Weights of a small sound classifier.
Model: 7.11M parameters, log mel input, arch tc_resnet, norm batchnorm, activation silu, depths [5, 5, 5].
Rows from block 6, named by matrix and row number. Rows with one number belong to one channel. Each number is 128 + 32 x the weight over the matrix's rms, rounded and kept within 0 to 255. All counts start at 0. Numbers have three digits each.
# convs0: first width-9 conv (model.blocks.6.convs.0.weight, 160x160x9), inputs 63-69, a 9 kernel for each
# convs1: second width-9 conv (model.blocks.6.convs.1.weight, 160x160x9, transposed), outputs 63-69, a 9 kernel for each
convs0.6:106086128128073073070128128062070089109146157159146124128123128113121107103103102095086102128155128154128142167128128110128122128101082091092094101128098088076059128128156182202128196188186
convs0.7:219208188161136114092081105026031128128162209241248224164167168172128175128153131128110128133128190208211185204128193128126080047058090128128124137146128127109094085089096111124145128128173
convs0.8:099128068128128072065050038148128128170177186195203206131133121118117128118122122128116128128128128128132126194128123110112117128126128084095128128111128128106093089095109122128128128126128
convs0.9:136148128167128146125106095037037052080128140153156151104089080128095128099128102128111118131147143128129126126128130128128144132109086128128117122125120119128128111111116128128142136132128
convs0.10:106084069060069075066054045074093128123128150128142126111101089085091087128090087098099112128149148141128128128128119116127145144135128128128128111128128092128058057065073094120134131128128
convs0.11:128084070059068075076074128103128123126137140137129119128112093088090080077080078097128128128128128094128085167128120113122130129118114128128082086090084077128056130128138144153157128128138
convs0.12:103091128128089096084068055109112126131137128156161166128128104095091078076081083128131136138128124128128096188144128128122140137128127071078128083128128081128055081086101110117121128113111
convs0.13:128105088084094100102096090086089128128128128109106094128120102096093078074128128118128102108115108097089082180144122108119132128128128128097128128128084076064050150154128128128176171163128
convs0.14:123121120121124128125127128098128128128143138128128128131116128128098089087083080128111110118128117116128128140128099111128134137128128128128130128122111128094092128125126128128128128128128
convs0.15:110093082072076076071061058090096105108128128126123112134127111128099081075074077128114117125128120106092128178128128112119129128117106098097090084087079070052039128122126136141143138134134
convs0.16:164148127111108128128154160128136148128148156161170175000001050120128128224215191032033064105142168180180178110128128078128054128088105110128109123128170184189185112098099128138165186196197
convs0.17:100094096098103105102107128089128128156164157140124107146123103090082073076085128128155149154158157161166128177150146128128128128128147113122128128124128128128091130128148128157128159160128
convs0.18:128128128080086086075059046128128128156167175182181180130128120114116113117119118114132128155161160154128128199141128137137143132134128111118121120128121110092128093107128154165168128148137
convs0.19:124108128091098095092087084089089096096128123127127128116103088081084072128081087099084084128101128128128073171139128117128128124115108078075068069078076075128057128162168128128128128176176
convs0.20:120103128128080083074064060128128110117125133135132123125129113106106096099103106146156166177181175166128128203128128123128150138133134099103104128107094080058040109123140154166170169165128
convs0.21:121117115119130128135132127100109128130128117104094081128118101093092081074074073128128118121128119114113128144122115113128128128141128135132127128128108095089083154157158158157128128145140
convs0.22:125107128081084087128075128128128099112129148159160154076082075082128128128136128070076090106128134135132128189124128118131130122128118091097100111128140128128119128128145128167176175165153
convs0.23:121121128121122128128128128096128128128132127128122120172128159128128137128127135128136139128144137128132128118114111103092096114128143128128128128131128128128128121128128128131126128128128
convs0.24:095077069066081077065047036096111128136152128128167156132128105095094079085087092114109115128122128094083128170128109107121132125113092086128085128128081128054041089105128137128128128136135
convs0.25:115097079067070072128052042077091128128128162173172165102107096096128128128133132077081096107128128128128110200132118113131138128127120073080083092106128128099091103111129137148151150140130
convs0.26:099081065128065065055128038128128128128128158153135128126115100095128085086128080108099128128131128128128128162128108128119133136129109094093095128104091079128046095098105119131133128114128
convs0.27:128100088089102108101128086094085088128106124128139130133128109102100085079128085124119128131134128128102093190158128128136128150134115100128128088091087078066050101099113128128148148149152
convs0.28:119109104106116124122121119093107122128128117128128128128128106102107099097093096128106128104128104100099104147128128117131144149142128132128128118115099128128077128142146128128143140128130
convs0.29:128128127128127128128128128096098102128128128113109128128127122123126120118111109128128134134136128128128128142128128116128128128135141128128128128128128115110107131135136136138128128130128
convs0.30:114100092087094101101092083128128091090098104107104092128128104128100088083088089097087087128128099087079128177128130128128140139132121104099092088128074128053128128128128193199200199128128
convs0.31:128128100097099097088078075087098105128103128083073128139128104097098087083079079128123128128128118106097092150128097100128128139141128123128116128111099128128128162167168168128128145128131
convs0.32:133131128131136142146151150128140141145128141139135132120118121123127119113104096128134137144148144142140136119119120128128128126140148165166164163162158151142128120122128131128134128128128
convs0.33:128128128128130128134128119128128128106119128128128106130128100128104093085077072102102128128128128128128128128128128128124137128128127128108109113121128107099091128151150153157128128136133
convs0.34:117107091087096128091128128115125128155165179186191128128140128119125128140147143090128128129140143128128132208128116126139138125128128088128099106118128115104093087090114133128151151128128
convs0.35:097080062058070076070059044106121128147159170185188183114113098098128128128128128100106115124128128128130128186131110099114128128144144073128092128115128112101128069077128128112117114105098
convs0.36:128088070061068070057040036128128110113126136140128125130121102098128086081083084115128114121128128096128084174128113116135148141125101082083082128128078068051039109120131143128128128128128
convs0.37:117107099100108110103092086083081083081091128109109128128126107101100089083079077118108128112128107093082128167139128128123137142127128128107128095128085128128051149128164166128128169163128
convs0.38:113103128128113124128124121099128110128127125128128102128128115128113128085074069113107128117128116128128090128126114113128130128128139128125128133128137128128108123128124128141128128125116
convs0.39:128088128069082082067046035094103118127141152159164162128128128091088082084088091105120131136138129117128128206148128128131128128128119100104105128128110103089128100114143163128176173161154
convs0.40:128130128135141128145149150128132134137139137138135133111110109110112116111111109128128136138140139139138137128105110114128128147150154143145144148147145143138132128128112114116117118117116
convs0.41:128128175163149123091071091028048128128181218237227187158145128128128135133124111128098096105128128182170130187184189157129101085080092104128128128128130115098094128108115121138162191201185
convs0.42:119110103107112115111104094084082086128095101128112128139128107103128088081077074128111108109108094083070065156136135128128128128134120106105104102128128128128128151163170172174174167159128
convs0.43:128074059057066066055038026129145158164175180186128173128103128075076067069070069124125133128144136124128128167130116115123140139131117099103106110128106128074060074086102118128128128112104
convs0.44:103090080072076075128128128065128128088104124128140134113119107106106128107128107093096128128128119115128128185128124128129133129131130097106107113128126128107094146159176184192193128179170
convs0.45:128078069070128128065043030122128128153128160164128173128140125120116111112117119122130142148154151144137127194143123116128128128129137098128128105112107099128128104125155171181128128128145
convs0.46:131125118118128131128140137122128128128127128115128120144128128145128128128122128128128146150128128128136137120118119113107111126149162128133132128128128128128118124128128127128133134138139
convs0.47:128128102097096098100093094090089092094104117126127119134128107100103096095093128114128108117118128101092084180148136126128128129119128108104128128095128128073063152154128164171174174175177
convs0.48:128223201150096058050059071045070099137128128133104088070075088107128128140128143110118131146151136122106100115122123111103104123128108150156157128157128148159128128130129118099067046045128
convs0.49:128104102128128126124118109066061068078128128138138128133123107128128109128100096128088128128131128128109099159134118128115128136119104128128086128099097090128073128134128128128128128128128
convs0.50:128128096096105114110128102128091100128128110128090075128128104128128128128128089128128128121128118128106103167132128128128128128128130128111128101102092081070060153156160162163164159153150
convs0.51:128119114128128128125119110092092128128108128102096128129128097091095128128083085112106105109114107098095096156123128103128128128141137128120115113112102092084080140128149152151148128128133
convs0.52:100091086089100106109106106098128128133136128116128093128135113101098082079086091113092085089094088087128086169128114103128128128133128104109128128120128128077064163128178178176173164158158
convs0.53:136128128128128136138135136098100103128110128104128128128129128128128128128093091128127128125128128128106103156128128110114128128128134136133128123128110105097095135134128138137135128128128
convs0.54:133121114114120128140148128124129132128124113128128122169128128128128141128115113128154154152128128127128128124132131119101097108137158156146128133128128128119124128128128128128134137137140
convs0.55:128128130128128128134133128116128128128122120122119128124128128128128127128128123139143144146148143140139136117120123124124128128135138139137136136134131131128132128128138138128137134134128
convs0.56:128137128128128141142143142101108128121128125124125128135131137128149128129128099120128134139142137135132132128126128128128128125135142144141142146148140128121115117115114118128125128128128
convs0.57:124128117117128128133136136106128128128137129128111106137128125129128124110096084104109128123128128128103128128113116128123128135134140142128128128128130128128128115114115117121128114109128
convs0.58:128128128128128099098092086097102110128108128128101092143128122115112128087081080134128135136133120105094128171128128100102119128121122126128128110112101128073061113116123125124123113104096
convs0.59:118102090128128088079067054128128128158174185192196188099110098102112128128131128128092128128128146149147128199128111114125121116119120078128128100128117112098087085092113134150128158128124
convs0.60:106090074071083086078059039098108128135146158172178128128131116110113111116120123102113124132141145142128128199137123111121133131133136101128110128120122117106092084094128128128138137128114
convs0.61:104090072065076128063046031124134128128163171178182180124131111106107105114119117127132139147152150144137128202133120128116128128136139099110112117125125122104096093103128131139143137122128
convs0.62:100080066128079128075057042103116128128148159168172171130129128111116111118119118104108119131128139137132123192128128128117130123128127079087092100111111105092078085093112126128128128128128
convs0.63:132128130130128125123118114113115128128128128130128132128120115116121121121119128128128128131133129128128125128128116117126132137133133128128128128129124119117112128128124125129128128127128
convs0.64:100128074073128084072050031143147163171178184191195194128144125122122122129131132111118131137143141138132123212133120115128129127128136095104108112128122128106128083128128128150153146126110
convs0.65:121108098095097094087081081078128089093105112116106090128131116113128110105101096128102110122132123128096086165126128121136145128128128102094128087089128128055037151156128166128165128128128
convs0.66:106092079071083085128058128128128137144157174187190188134136128128128128130133129108112119128138140139132120186128112108121128128128128128128102112121118109128077066076087128115128128128128
convs0.67:128109128128120126122111102070067072076085088093093087152128123118122128128102128111101100106112103128089085159135123117129143128137125108106103104128098086078069128160160162128128128150148
convs0.68:114103096095107128113104098084128128128128107109106095122110094090093078078128081128077080090128128128089084168128128118128128141132121128094093097104097090128072128128161128175128128128154
convs0.69:128090074070085094128089089078128128128115123122114096128117128094128087083079128128128128106124117128128128166126110128121131128114104099096100106114109098082066120127128146128128128147143
convs0.70:128099089087128090081066053124129143155165177186190191128128108107111113120124128128103128128137143144141128203143128117126128131136136128128082090102107104092081072076095107115128122114098
convs0.71:100085077128128095094096095067128067068085101116128128087089085090101128128128128078076081091110128130128118167128114110128128128088128096100128118134128128128129124124132134145157162163160
convs0.72:128119128123128128138130119096100108114120119118111100132120128103128101128128128128116118128128128118111109128106098098109128136134130132128127128129118109102093140128146128151149128140128
convs0.73:103128128128077128082078075088097128128128127125128109122111101094101087083080075128128128128116116109128089128134123117128125128113107128128128101128128091078063125126133128158128155140128
convs0.74:101089078128081090090082128069076128128128138145146133124121109101128128092093092081072069082128128128094084165129121115120134128128128091095097128116114110099085134147155164128180178128128
convs0.75:109096087085095095084065056107112124129138147128128150128134114103097080084092100141150151150144128110128091191128132128147163154128119081089092098104100093079066074088105128120120115107107
convs0.76:093071056054075083073053128091128128122128148157165161128128107103107098101103105101100109118123128110103096185128117105119138128123118071076083093101128085068128075084102117136128143136134
convs0.77:112128085081092093085071058128128154128169128128186186128128119113111128107107108130144156163166128144132120180135122117128128142144143112118121128131126116099085081101122139149150128128119
convs0.78:104082062128056062056044037087128128128123137143138128103102088087092083087088087128057067083099128128128075184128132118127143134118105080081084092101099128078062128091128128128128128131121
convs0.79:131128113115126136141141128128132151153152128101077128132128104128095085080079085128108111115123116111111116141103086128103111128128127136136128128128107096088084128128155128128148128128126
convs0.80:118104094092128111128128081092102124128149163174176171107113103104110128128133128085128113124128136138134123197131128113138128128128121082089128098111115108099087082087128122130128140132119
convs0.81:128104100104118128128112102088089089128093128128128084126128114113128128128088083102128110119128112102090084128113128093112130135130120128121119120128116128128128128131136142148148138127118
convs0.82:066045027128038050051046039097094098128128128132133124102090080077086128128128128025009016128128064065066128151130113104128128128105128090088089092102097091083128128128093128125128132128114
convs0.83:128123116115120128131129125087093105117125128117128128135123128128128128096128128113128128128128128128120123140123128128128121128127128128128124128137133125118112124128128128128128128128121
convs0.84:128128121121125128120111104101098128128128128128115118128108093091096096101099096128118119128128108101095096147120128129128142140129122125125121121116109128102097128128128130128128128128123
convs0.85:133128128130128130125116108097097100128109110128116116128128128093128128098102128116118121122128117106104100156136128125130138141128132128124119128128105095094090131133128138141137136127123
convs0.86:110089074064075084128064053128116134139149159164164128122123128101109101104110108104109114128128136131128106185141126128125128141141137077086097106128108102087072081128128115133128128135128
convs0.87:103091081128095097128065048128117128144128167181192192128130128128128128117115112112122134128152152142128118185128128101116125128119124128109112120127128112098086083098128128128128146128128
convs0.88:128128128126126127128128128122124128128128128128128130128128128140136128128128128136137140140139133129128128126129131120115115123140147148128128128128127128128119128128128133133134135128137
convs0.89:123128102100103102092087086075065072128128151164165154128125109102097128080082083128104128128144140124128128183156152136142149135122111091128081128090083075128056094093106128142153156128128
convs0.90:103084067061073081075128128095128138148163178185186181128128128116122123131135133097102112129128128143137125189128116116133128144148145079088128128117128104087077072083100115129138135123111
convs0.91:128128101101128128119112108090101105128128128128103097128118109109128128099128081108112128128128120128104097128123109111128142143143136139137132135136126114128128120123127131131129128113107
convs0.92:106128079128073128128062128092128123135153174184182170080087073071083086099107102080128085099118126128128110170116108119135147145128110085128128108128122116128086048051064077128128111104095
convs0.93:117128098128098128099090081089096128128111128128098084128128113128128094128128081128128128123129128111128089169128112095128128133128124128128106107112104093079061127132140145152154145135124
convs0.94:118128122128128128131128128105128128128128125124126129136125120124128126120113107115121128135128134129128127128121128128123128126124128128128128128128133128128120115120121121124122119115128
convs0.95:115128090076079128128066128128085128128135154160156128089101092097128111123128123080128103118128142143137122197128119125140147138131122093128103114128128128128106126135128161166171166154141
convs0.96:105091078128085087078067055128128128138136124107092078128117128089087072128128067128107110119128109097095128158121092095128128147145128136128128128128103090080070128128128158128128128127120
convs0.97:107091077075089128079057128079093111120135147157160156113111094089089089096128102115125135144128145137128114195140122125145128141128109083090128102128128102092077128128111123135143141134128
convs0.98:092081128057064068069069065128122133145159165166156144099093080076128128072068060080074128128102128095089086155126114128114119114104089109128128113128128116103094068065128073128128085075071
convs0.99:128128110128129141147142136108102097093128128128113113108128095098128128101093085120128121125128128128128128143128109128128128128124117122128120128128128115128100128124128129135128136128128
convs0.100:128101128094101106106105099103128106128128128106104100130122111109112102094085072118128126130135131123128109128121116110113117119128116128118115113128113106100092128128134128136136128125120
convs0.101:093128063065072081082083085128128156162165152128113128126128128095100086082075066128106110128128128109103128144108090104112119128113109136128128134128128118108097105107115119128128111128128
convs0.102:100084072066077074065052042107117128125123115105096084137123107128128081074070071121128128128111092079070064162128101099128143128128128113108104128128128128061128154162164165160128138126121
convs0.103:110107128103128121128124121109111112112128110110110108128128113113116128103097083129132136128136131128128114143118109103110114128110116128128140139138128128128109106108108128113114115128128
convs0.104:128128128128128140128134133099102128115121116128112128128130123126128119128104096128128128128131128128128128128122118117128128128128128130127125126127128110107106129129128129128128128124122
convs1.6:159144108076052018049107123204197176157148128128128128126123119128128164174237164206128145120110106112111128184188200216233188144128128141130125128128128128105067084105108108098084116118128
convs1.7:151102060060091122135128128081084128103117114121128128170128128128128212222226176128168128128110099104132128231220201179179171182128128037053071087115128161173128217185128092049043050128032
convs1.8:161142108080058063128128136180181163158144140128128128118119118128141173166172141156128105090082085100128128187194187186189149135128113128135128128136135127082088104116111105095103114128128
convs1.9:164128158128116109102102112211199184151149139128128128132127110120150164193194178207191128128128116107118128184166158160165128159128116128104128128151128128128059076096093107128124128128128
convs1.10:162148128100086054074113127201194165154150128145150128130127122131128165174241162128176128117112117128121128183195200223236189148123128128126121118122128128106059089114118118109086107114128
convs1.11:169128152116091069084128127216207188157152147149128128116115109128128163183227181186173128087093101094101128180175179192203172128128108111097097100128128128103035067098100117115095111128128
convs1.12:144131095068039019087128132213204173166153147158128128123123123128143174174200151167154111094091094097128128184194197204222164128128128128128125125127126121080070096116115114103110118128108
convs1.13:128128127091065038128128128217207187161153146153152128125128128138152178196237179179128100084091095088128125177173170173185128128128102107096100103122127113090060068096093108105093111128105
convs1.14:163128155126095091088099128214201171128128143148146140129125128112142153176180172128178097085128128100098099169152145128128128128128128104090086090128128091085128128128097111128108114128114
convs1.15:128138103068041006070118128212204175158152146156156155128128122128145169177225160128169128099097102097102128183178180190201128137128128122112110111118121117091069084112118120113097118128128
convs1.16:188180128101055033057128128080113130147137120128128128027042060091128130128132124063032019009027047078090128179169192206204173165128131128128128128128083069048034150160141121101101117137144
convs1.17:164128128134128130137128128128191128128128128128148128148148140150167180187180163128128128106119117128128128128128128128148135126128107105094095102122127128128101072097100115122128128128128
convs1.18:159142103070045044128128137200189163153144133148128149120121119128128128170201151170158125107094101105116128161174176181213160147118128128126119115116113107081081074090083078054056094109106
convs1.19:128157128091068044128128128219209194165155144151128128119121120134128167181231171184168106087091096092105128185187195203210128128128101119107112114128128128106071069096099111102089112128128
convs1.20:128127092060027005128128128205189158146142128144128128122125122128143178179236164178170133122116117115114128176184185194209159145128128128108102100102102103075065068084080080068050086106128
convs1.21:163128152118087082092100128209198169138145128154154128128136128130161173189195177194128128128094128089103109180160128128128128149137118103090085089116128078128128068096096109108128110128107
convs1.22:153128095058018025075128123177181164163149142150128128117117112123128166172191153128128098076080087095107128188191192199206156139128115128128124123127128116073070095107100099086083096105101
convs1.23:172179169128128127128103128213197173145144128128128131130131090128128128128128128191128128128128109128113102128128128108128119132139128128128128128128156128128128128128105120128128128128134
convs1.24:128128113086068043084128133200192162151149140155128155128128128128144169174225156128169123112111113117112128190194197209230181150128128128125120119123121120093055096121119116102078107128102
convs1.25:170151120091065056091128128197192176168155144151128128120118116127128169173193153165128113090088094106110128194202204209225162141128113128128128128128134125082073100113106101086078098106099
convs1.26:161157131102083062061106128205197172147140128145128151127128128128143163178230180187173128101104112114114128183182184194207187128127128116104108108119121119107054074105113123114083102128128
convs1.27:136117074038009000128128128211202172152146128152128128127128128143150178181225161169128103090085093091128124171166166179207128128128104117110110110116119113088079098119117110097092115128128
convs1.28:165171156124099088093128108213201174128138143147149128134128113131159175192201183189177128086128128128128128172128145128128128147128117105091086089128128094080033065095096128128112128119128
convs1.29:173128172144114100128093098215203172141138153154150140128128084128136128164166157197188128128128111099106103128151136132146147128128128107093086092128128128075128066096100119117120128129128
convs1.30:128128129087063038086116128218209191164152149154128128128128128136152175192239176181166100081087093091128125181177175179190156131110097110098102105124128113092128070099099111104091110128128
convs1.31:165128149114087073076102128209199175128141143145128128127126128125155171194219200128173099085128128101103114175163158165177128153128128104090088093126128128095049067097093105105088098128128
convs1.32:172183177128128128128128128216128128128128128128128128099099064080113128145141128128176128128127128128128108145128116128134137155168128128128128128145150097094069074128128128128128128128128
convs1.33:171177166128095078128087106218205174128146151128128128128128096128147128185196192128128108128117119116111128175162153155168158128128122109094088128128128128089128065094095115113106109128128
convs1.34:168151114078048047128128128179180161159152143150128128111113112124128169159177142128137107091089099095108128169177166167192147141119128128128122123126128124080075101107094084067070099128128
convs1.35:171160129106086067095128133201195166160153139149128128121119116129128170169202146166154113093087096104112128183194192196207152139128128128128128129137128128107077099119113109103100113128128
convs1.36:162155122083059030066114128206199172149144139148128153128128124128146168176239170182169113096097104101108128186184182188199128128128105121112113116126130128110068074103109116104078106113128
convs1.37:159128130090063041128128128214206192167158154158128128128130128140158177195222175182167128081087092086100128174167167171182128128128102106093093096120128128091059075105107116110091109128128
convs1.38:168172153114080057063128128219206184153150147148128128114113099128128128181204185192128128128115120111111128176171169174187166155128119128128092090121128128089033064095093110113097113128112
convs1.39:152131088053026032089128128209200179167154128128128128122123122128128180178205154168155116093078083091106128166175179180216161141128114128132128123124123116083085077092087083061068098111128
convs1.40:177186178152128111104093092207194164128128128147148144111109073090117128147128128177128098128128128128128121150132119114127128128153129128128098128137148094094070079128128128123134128137128
convs1.41:180128106128128152128128128084128073128128108128128141177176184198211224218198167155165143130106109124128128218191161154163128159160128002005021043085120128128128226204128118078128128128128
convs1.42:160164144108083073097128128210202183154159153154128142137137128137165181208219184185172096076078083078128128176163128128171128128128105104093087091128128128128128070098096109108101116128128
convs1.43:167128131103087069060107128204192154137137127139149128128129126128128128174231172128166124107098102105110128182182189201219183152128128128128119119125125130118066086120126128116088105128106
convs1.44:128128108075035013128128128201196172166151142128128128116116112123128165173199151128128100086093099107110128177186195206217159142128113128128128112121127118082067086105101100091093106109128
convs1.45:152136096060041042128128128201197173164151144156157128124124124128128180178200151169160122100086086102116128180191191191205160139128128128128128127129129126087085072086080075052060092128103
convs1.46:181128128128128128128094078220207173128128128128128154128128128128138136128128140189179094087128128128128128128128118112128126143152132107096128101150149128128128128103128128128128141145128
convs1.47:128128142099064056102121128216206185155153128128128128129131128136159178195215174182128093075086090128102122179168164167179128128128104104092091097128128128079128071098097111105093115128128
convs1.48:146108128128128163177157118189183128128163145125112116163156120128128102107128129213208168147135114100107114128128139134144128128130128089115128176196179148128128128128128128128128128141127
convs1.49:155150122085062031067128121216212195165155147151128149128128128131128167182216168188174128128093100090103114180183189196201128138128103114103106109128128128094052077104105115111100120117128
convs1.50:166172155112073054083128115218208179148145145149128128128126128126151169186209185188175128087101108099105128174165159165183166128129112107092090094131128128084128068098100115114098114128109
convs1.51:168171155128084066128128113216206179149143147128128128127125128123152169194213187186176097085101108098128128178164153153128128146131112105094089097128128128085037067095097113115108122123116
convs1.52:128128137111097087106131134193184168128133133143149146137128135146159178195223180181169128128107128128128128178168128169128160137128106107097101102122125112095066060085078097099086128128128
convs1.53:167172128128128093103108128217205174128148156150148128128128128114146160180183168191179100087101104128105128170154142137153128128128127104089083086119128080072128065093094104092098128128115
convs1.54:128190128128128126128098082221207174128128128128128128128131085128128134138136140128128128128128128128128128164128128128128129142128131107128128128168160128092128128106128128128128128128128
convs1.55:174184173128120121116096082216202167140132156157162158126128128095128128128128128189128128128128128108128093128128120112128128128128128100090084094128128128083058074103106128128128128128128
convs1.56:176183128128128100095081088222207173143135154155154144128128078096138140128156128195187128128128133117115102128128128128141148159165128110128128128128145091128050070103128123128128128128128
convs1.57:173183174146115103086081092217204173142141150157153128128114083099128128165168167197188128128136142126123114165152128146164155160128128110096089128128133128128040067099128128111128120128128
convs1.58:128128137098070128071128127223212190159152146150128128114116109128128128181219171180169128083092096087099128174167169174190161128128109108091091095119128111093040069099101121115095115128128
convs1.59:162141102068041046128128133173173159158149141150128128119117115126128128165183144152128107091093102106113128182192195192196152144128128128128122123127129118078075100106093081061066093128128
convs1.60:159140105075047049128128128199199177171158144154154128124122120128128176174187148167153113091085097102116128158169167178202156138128128128128125126128126118075074091107105100085092106128128
convs1.61:164147111079053031085128128187186163156147135149152128120119117128128172167198145167159124106096102102115128170186177176199150141128128128128128128128133136100083088105098094080075101128128
convs1.62:128128110081058039128125128204202177168160146128128128123121119128128175171199150175161126103093107109123128175194193199222153141128128128128128126130130126088071096110103098085083105128128
convs1.63:172181128148110108105128092217201165135128128128128128128126128109143156164159157196128128090128118109114103174152133122128133144150126106094086128113122128128045128097099117114132128128129
convs1.64:162143105070055060106128128160161146143128128128128128124125121128128177167180145159128122107100105114119128176182172161180147141128128128132127125128130121083085091106097088069080100110128
convs1.65:163163128090065040036099128221211189161151148128128128128122117128128162177220194128128128094101105104096114175171170181203186151128128114101100104119128128108065128103113126122093110116108
convs1.66:162151118096078063089128133192189164159152138151128128126123119128128170168201146171160123106100110117124123171187190202222154143128128128128125125129130127091066098115113109100096111128128
convs1.67:162128149114091070076128118215206186153150150155128128128128128128148167191228190191177128088100105099106128179173170173128128139123106110093091090128128128128022066096097111111097128113108
convs1.68:165170148113087060080128128220209190160153145149128128115116106128144166189227184188173128089100107102109128183180179184193128144128105128128093095119128128087128067099098116118100118119128
convs1.69:128161132097072043054128123213205176157150142148128128124122116128128128175233174182165107089093102101108128179179184195208182145128107128109108110124128128115063068103109120113092114128128
convs1.70:167144107077057079117128139176175163161149145153128128117118119128128128163168145149128102086083090100107128182185182179191154133128114128127125124128129115076088118118107093078089107128128
convs1.71:162150119090050014058128128195195171167153142152128128113108106115128157172204156161128100082090097105113119212212213219218164142128112145128123128129128128088062086104102104098092101128128
convs1.72:167174162128096082084094128215205176149156158156151138125128128128146159182192177192183128128102110098105108178163154154170159128128121110093087091128128128081029068098100110108128117123111
convs1.73:168128150115091060059128120217206188158150143145128128117114109128128159181227184128174128092099105104108114180177184197206181128128110128100099103122128128107040069100100120118100117128128
convs1.74:128151128099070026128114128211207174163150138128128128120119117126128161177219159178128110090095102103110128184188198211218168128128128128128128128128128128089058070099102106101097128115107
convs1.75:158141103072048031096128128193181159154149143154155128132128128128128180178215154162155119106101102097102128182186188199225171128128128128129122122119118119087076102117108103086081109114128
convs1.76:155128108082067047090128128213204175160157145155128128127127123128128175179218156176162122101095103109120128193201208216232168142128108128128129129128130127092064090110109109102102115117128
convs1.77:151143108079055033077128128209197162149146134148153128127126124128144128175226151172163126111100104104110128167176171181205162146128128133120115111116118120084067082103101101088074103128128
convs1.78:168128128101079042073114128216209176161153139146128128125123121128128168179255166183168120101105115120118128190195202213225178145117128128116114113121124128098064079107111118110097114118105
convs1.79:160128155128099080082101114128196168139128128147148141126125128118144159179190177184128128082128095090095128169158148128128128153128119106092085088128128128087040069098099109128105114128128
convs1.80:169144110075046060128128128184183169170156151155128128118116116127138169170180149128135103082077082091105128183187189194206160139128128128128123122126130121076077110111100089073081099105128
convs1.81:172128152115089062060092108211201178146140140144145128115111101128141157179205184183172128128107119115113128180173171175184165155128128110094086087116125109095033076108113133128118124119108
convs1.82:174128157132113087081128124223216190167155144147128128117117115128128163184239177188173112097111119127128128209211221223221183128120104128128128128128128128102043078109115126122109116116128
convs1.83:128128174146111128128128128220206173128128157128128128128128086128140151172176169128187128128113114104104103175158144141157128128128128109096086128128123080075036068096099112111108119122128
convs1.84:166175128128115106128128128217205170128128143128136128125126102117151165184185170191128128128099098098106128185165152144128128128138117107092085091128128128069128070101105121126129136128128
convs1.85:168128165128090092128109128219208177128156155152146128129129105121156170186187174190182096086128108128128114171155138128128128128139118100088083091128128128128128065095093109095101128128128
convs1.86:167128128103082055088128128205195166154149128128128153128126123133128128174229154179167128106098108115117128164179189201229166144128128128128123121129127128100071099124123117106093110117128
convs1.87:151137102074051025075128128210206178169159142155128147123121117128128172171200147169153111088083092097112128154173178191200150140128128128128127125130133125079063079102098096083080102128128
convs1.88:178128128128128128128128080221207170128128128128128128132134128128136136138136128128186128091128123128115128128128123128128128128128128103094086128134140128128128073102105128129128128128128
convs1.89:128137093045013128081120128209204183158153128128128128128128128128155177180217160170157096077075080075128128173172175183205166128128100104099105109122128119101092100118112102088086113128128
convs1.90:176162130105084058085128128199196168161159141153128128126122120128128128173212154175162124103100116119126128173195199202209153146128128128128122128128132128099069095112109103090072099128128
convs1.91:170175128128103086079099128218208181149140144144141128114112094128140155179190184193182128095129128126121120174161153157172160157147128107128085089128128100092039128128107124127115128128118
convs1.92:128128128114088046074128128191182153149144128128128128123119116128128170128235156176161128102100111113112128174178191215228168147128128128123119118127136128104069093113112112101085105128104
convs1.93:128159135100075040070110124223214195165155147150128128116114110128128162179223174185173128089097103098099128175170170178192162128128128112097099100121128117093041069100101119115095115128128
convs1.94:128128128152128128128095128224211177147148128128128128112111083103128128171169159191128098090117118128128128168150136128149128128128125128128128128128139128128128070100101117128128125128128
convs1.95:128128107075035028075118128177175158156146136148128128118114112121128164166193149160128107085084093092103128177179185198210159145128117128128128118128125121080072088100096092079077096106100
convs1.96:128162141109087071072103128207196176128139140148128147129128128129152168192223195187128103089128128107112128178165164128128168151128109105091089093121125108092033068097093109112096106128104
convs1.97:128130093065037032084128126196190171167159148157155128127125122128128175177203157166151116093086094093110128181194203209229168145128128128135128127128126123077074098107101095079077102110128
convs1.98:171176159129110085087128128216206185154148142146128128110107100113128128182215177188175128092111112110111128183182188196203174128128128128097128098128128128094025072128097114109090103128128
convs1.99:171177163127105079089106117217207186156151152150146128113112096112128160186204176187175128128099108100106110175166163167177162155128117113097092095128128105083029128103104120120106119120107
convs1.100:172175128119087061128099128212202178150142128128128128104105088103128128128201176186173128128128126119128128174161154158171128128128119128098090094128137128095039128106107126125110121128128
convs1.101:169175128124098082063128128215203174142135140128128128128113094107128151174186184128128128095113116111108109173167166172186171163128124110095089093128127128103057128128103120122110110122128
convs1.102:128160135104083063074128128209203184156147142149152151128128128139151173190239182128128128091099108108114128180169168176191128128128128113099101100120128122108056071101105116113090109128128
convs1.103:171178128130109092105128126214202176150146128128128128106106086103128128178187166185177128128128123116114128166153149158172155159128123111128091093128128128095047128106108115128099128128128
convs1.104:171128128146109103095088096215202168138118145146144135125128087128128148128167161128189128128116113101099097169152140137149151128128128105091085091128128128128044128099098112099128113123128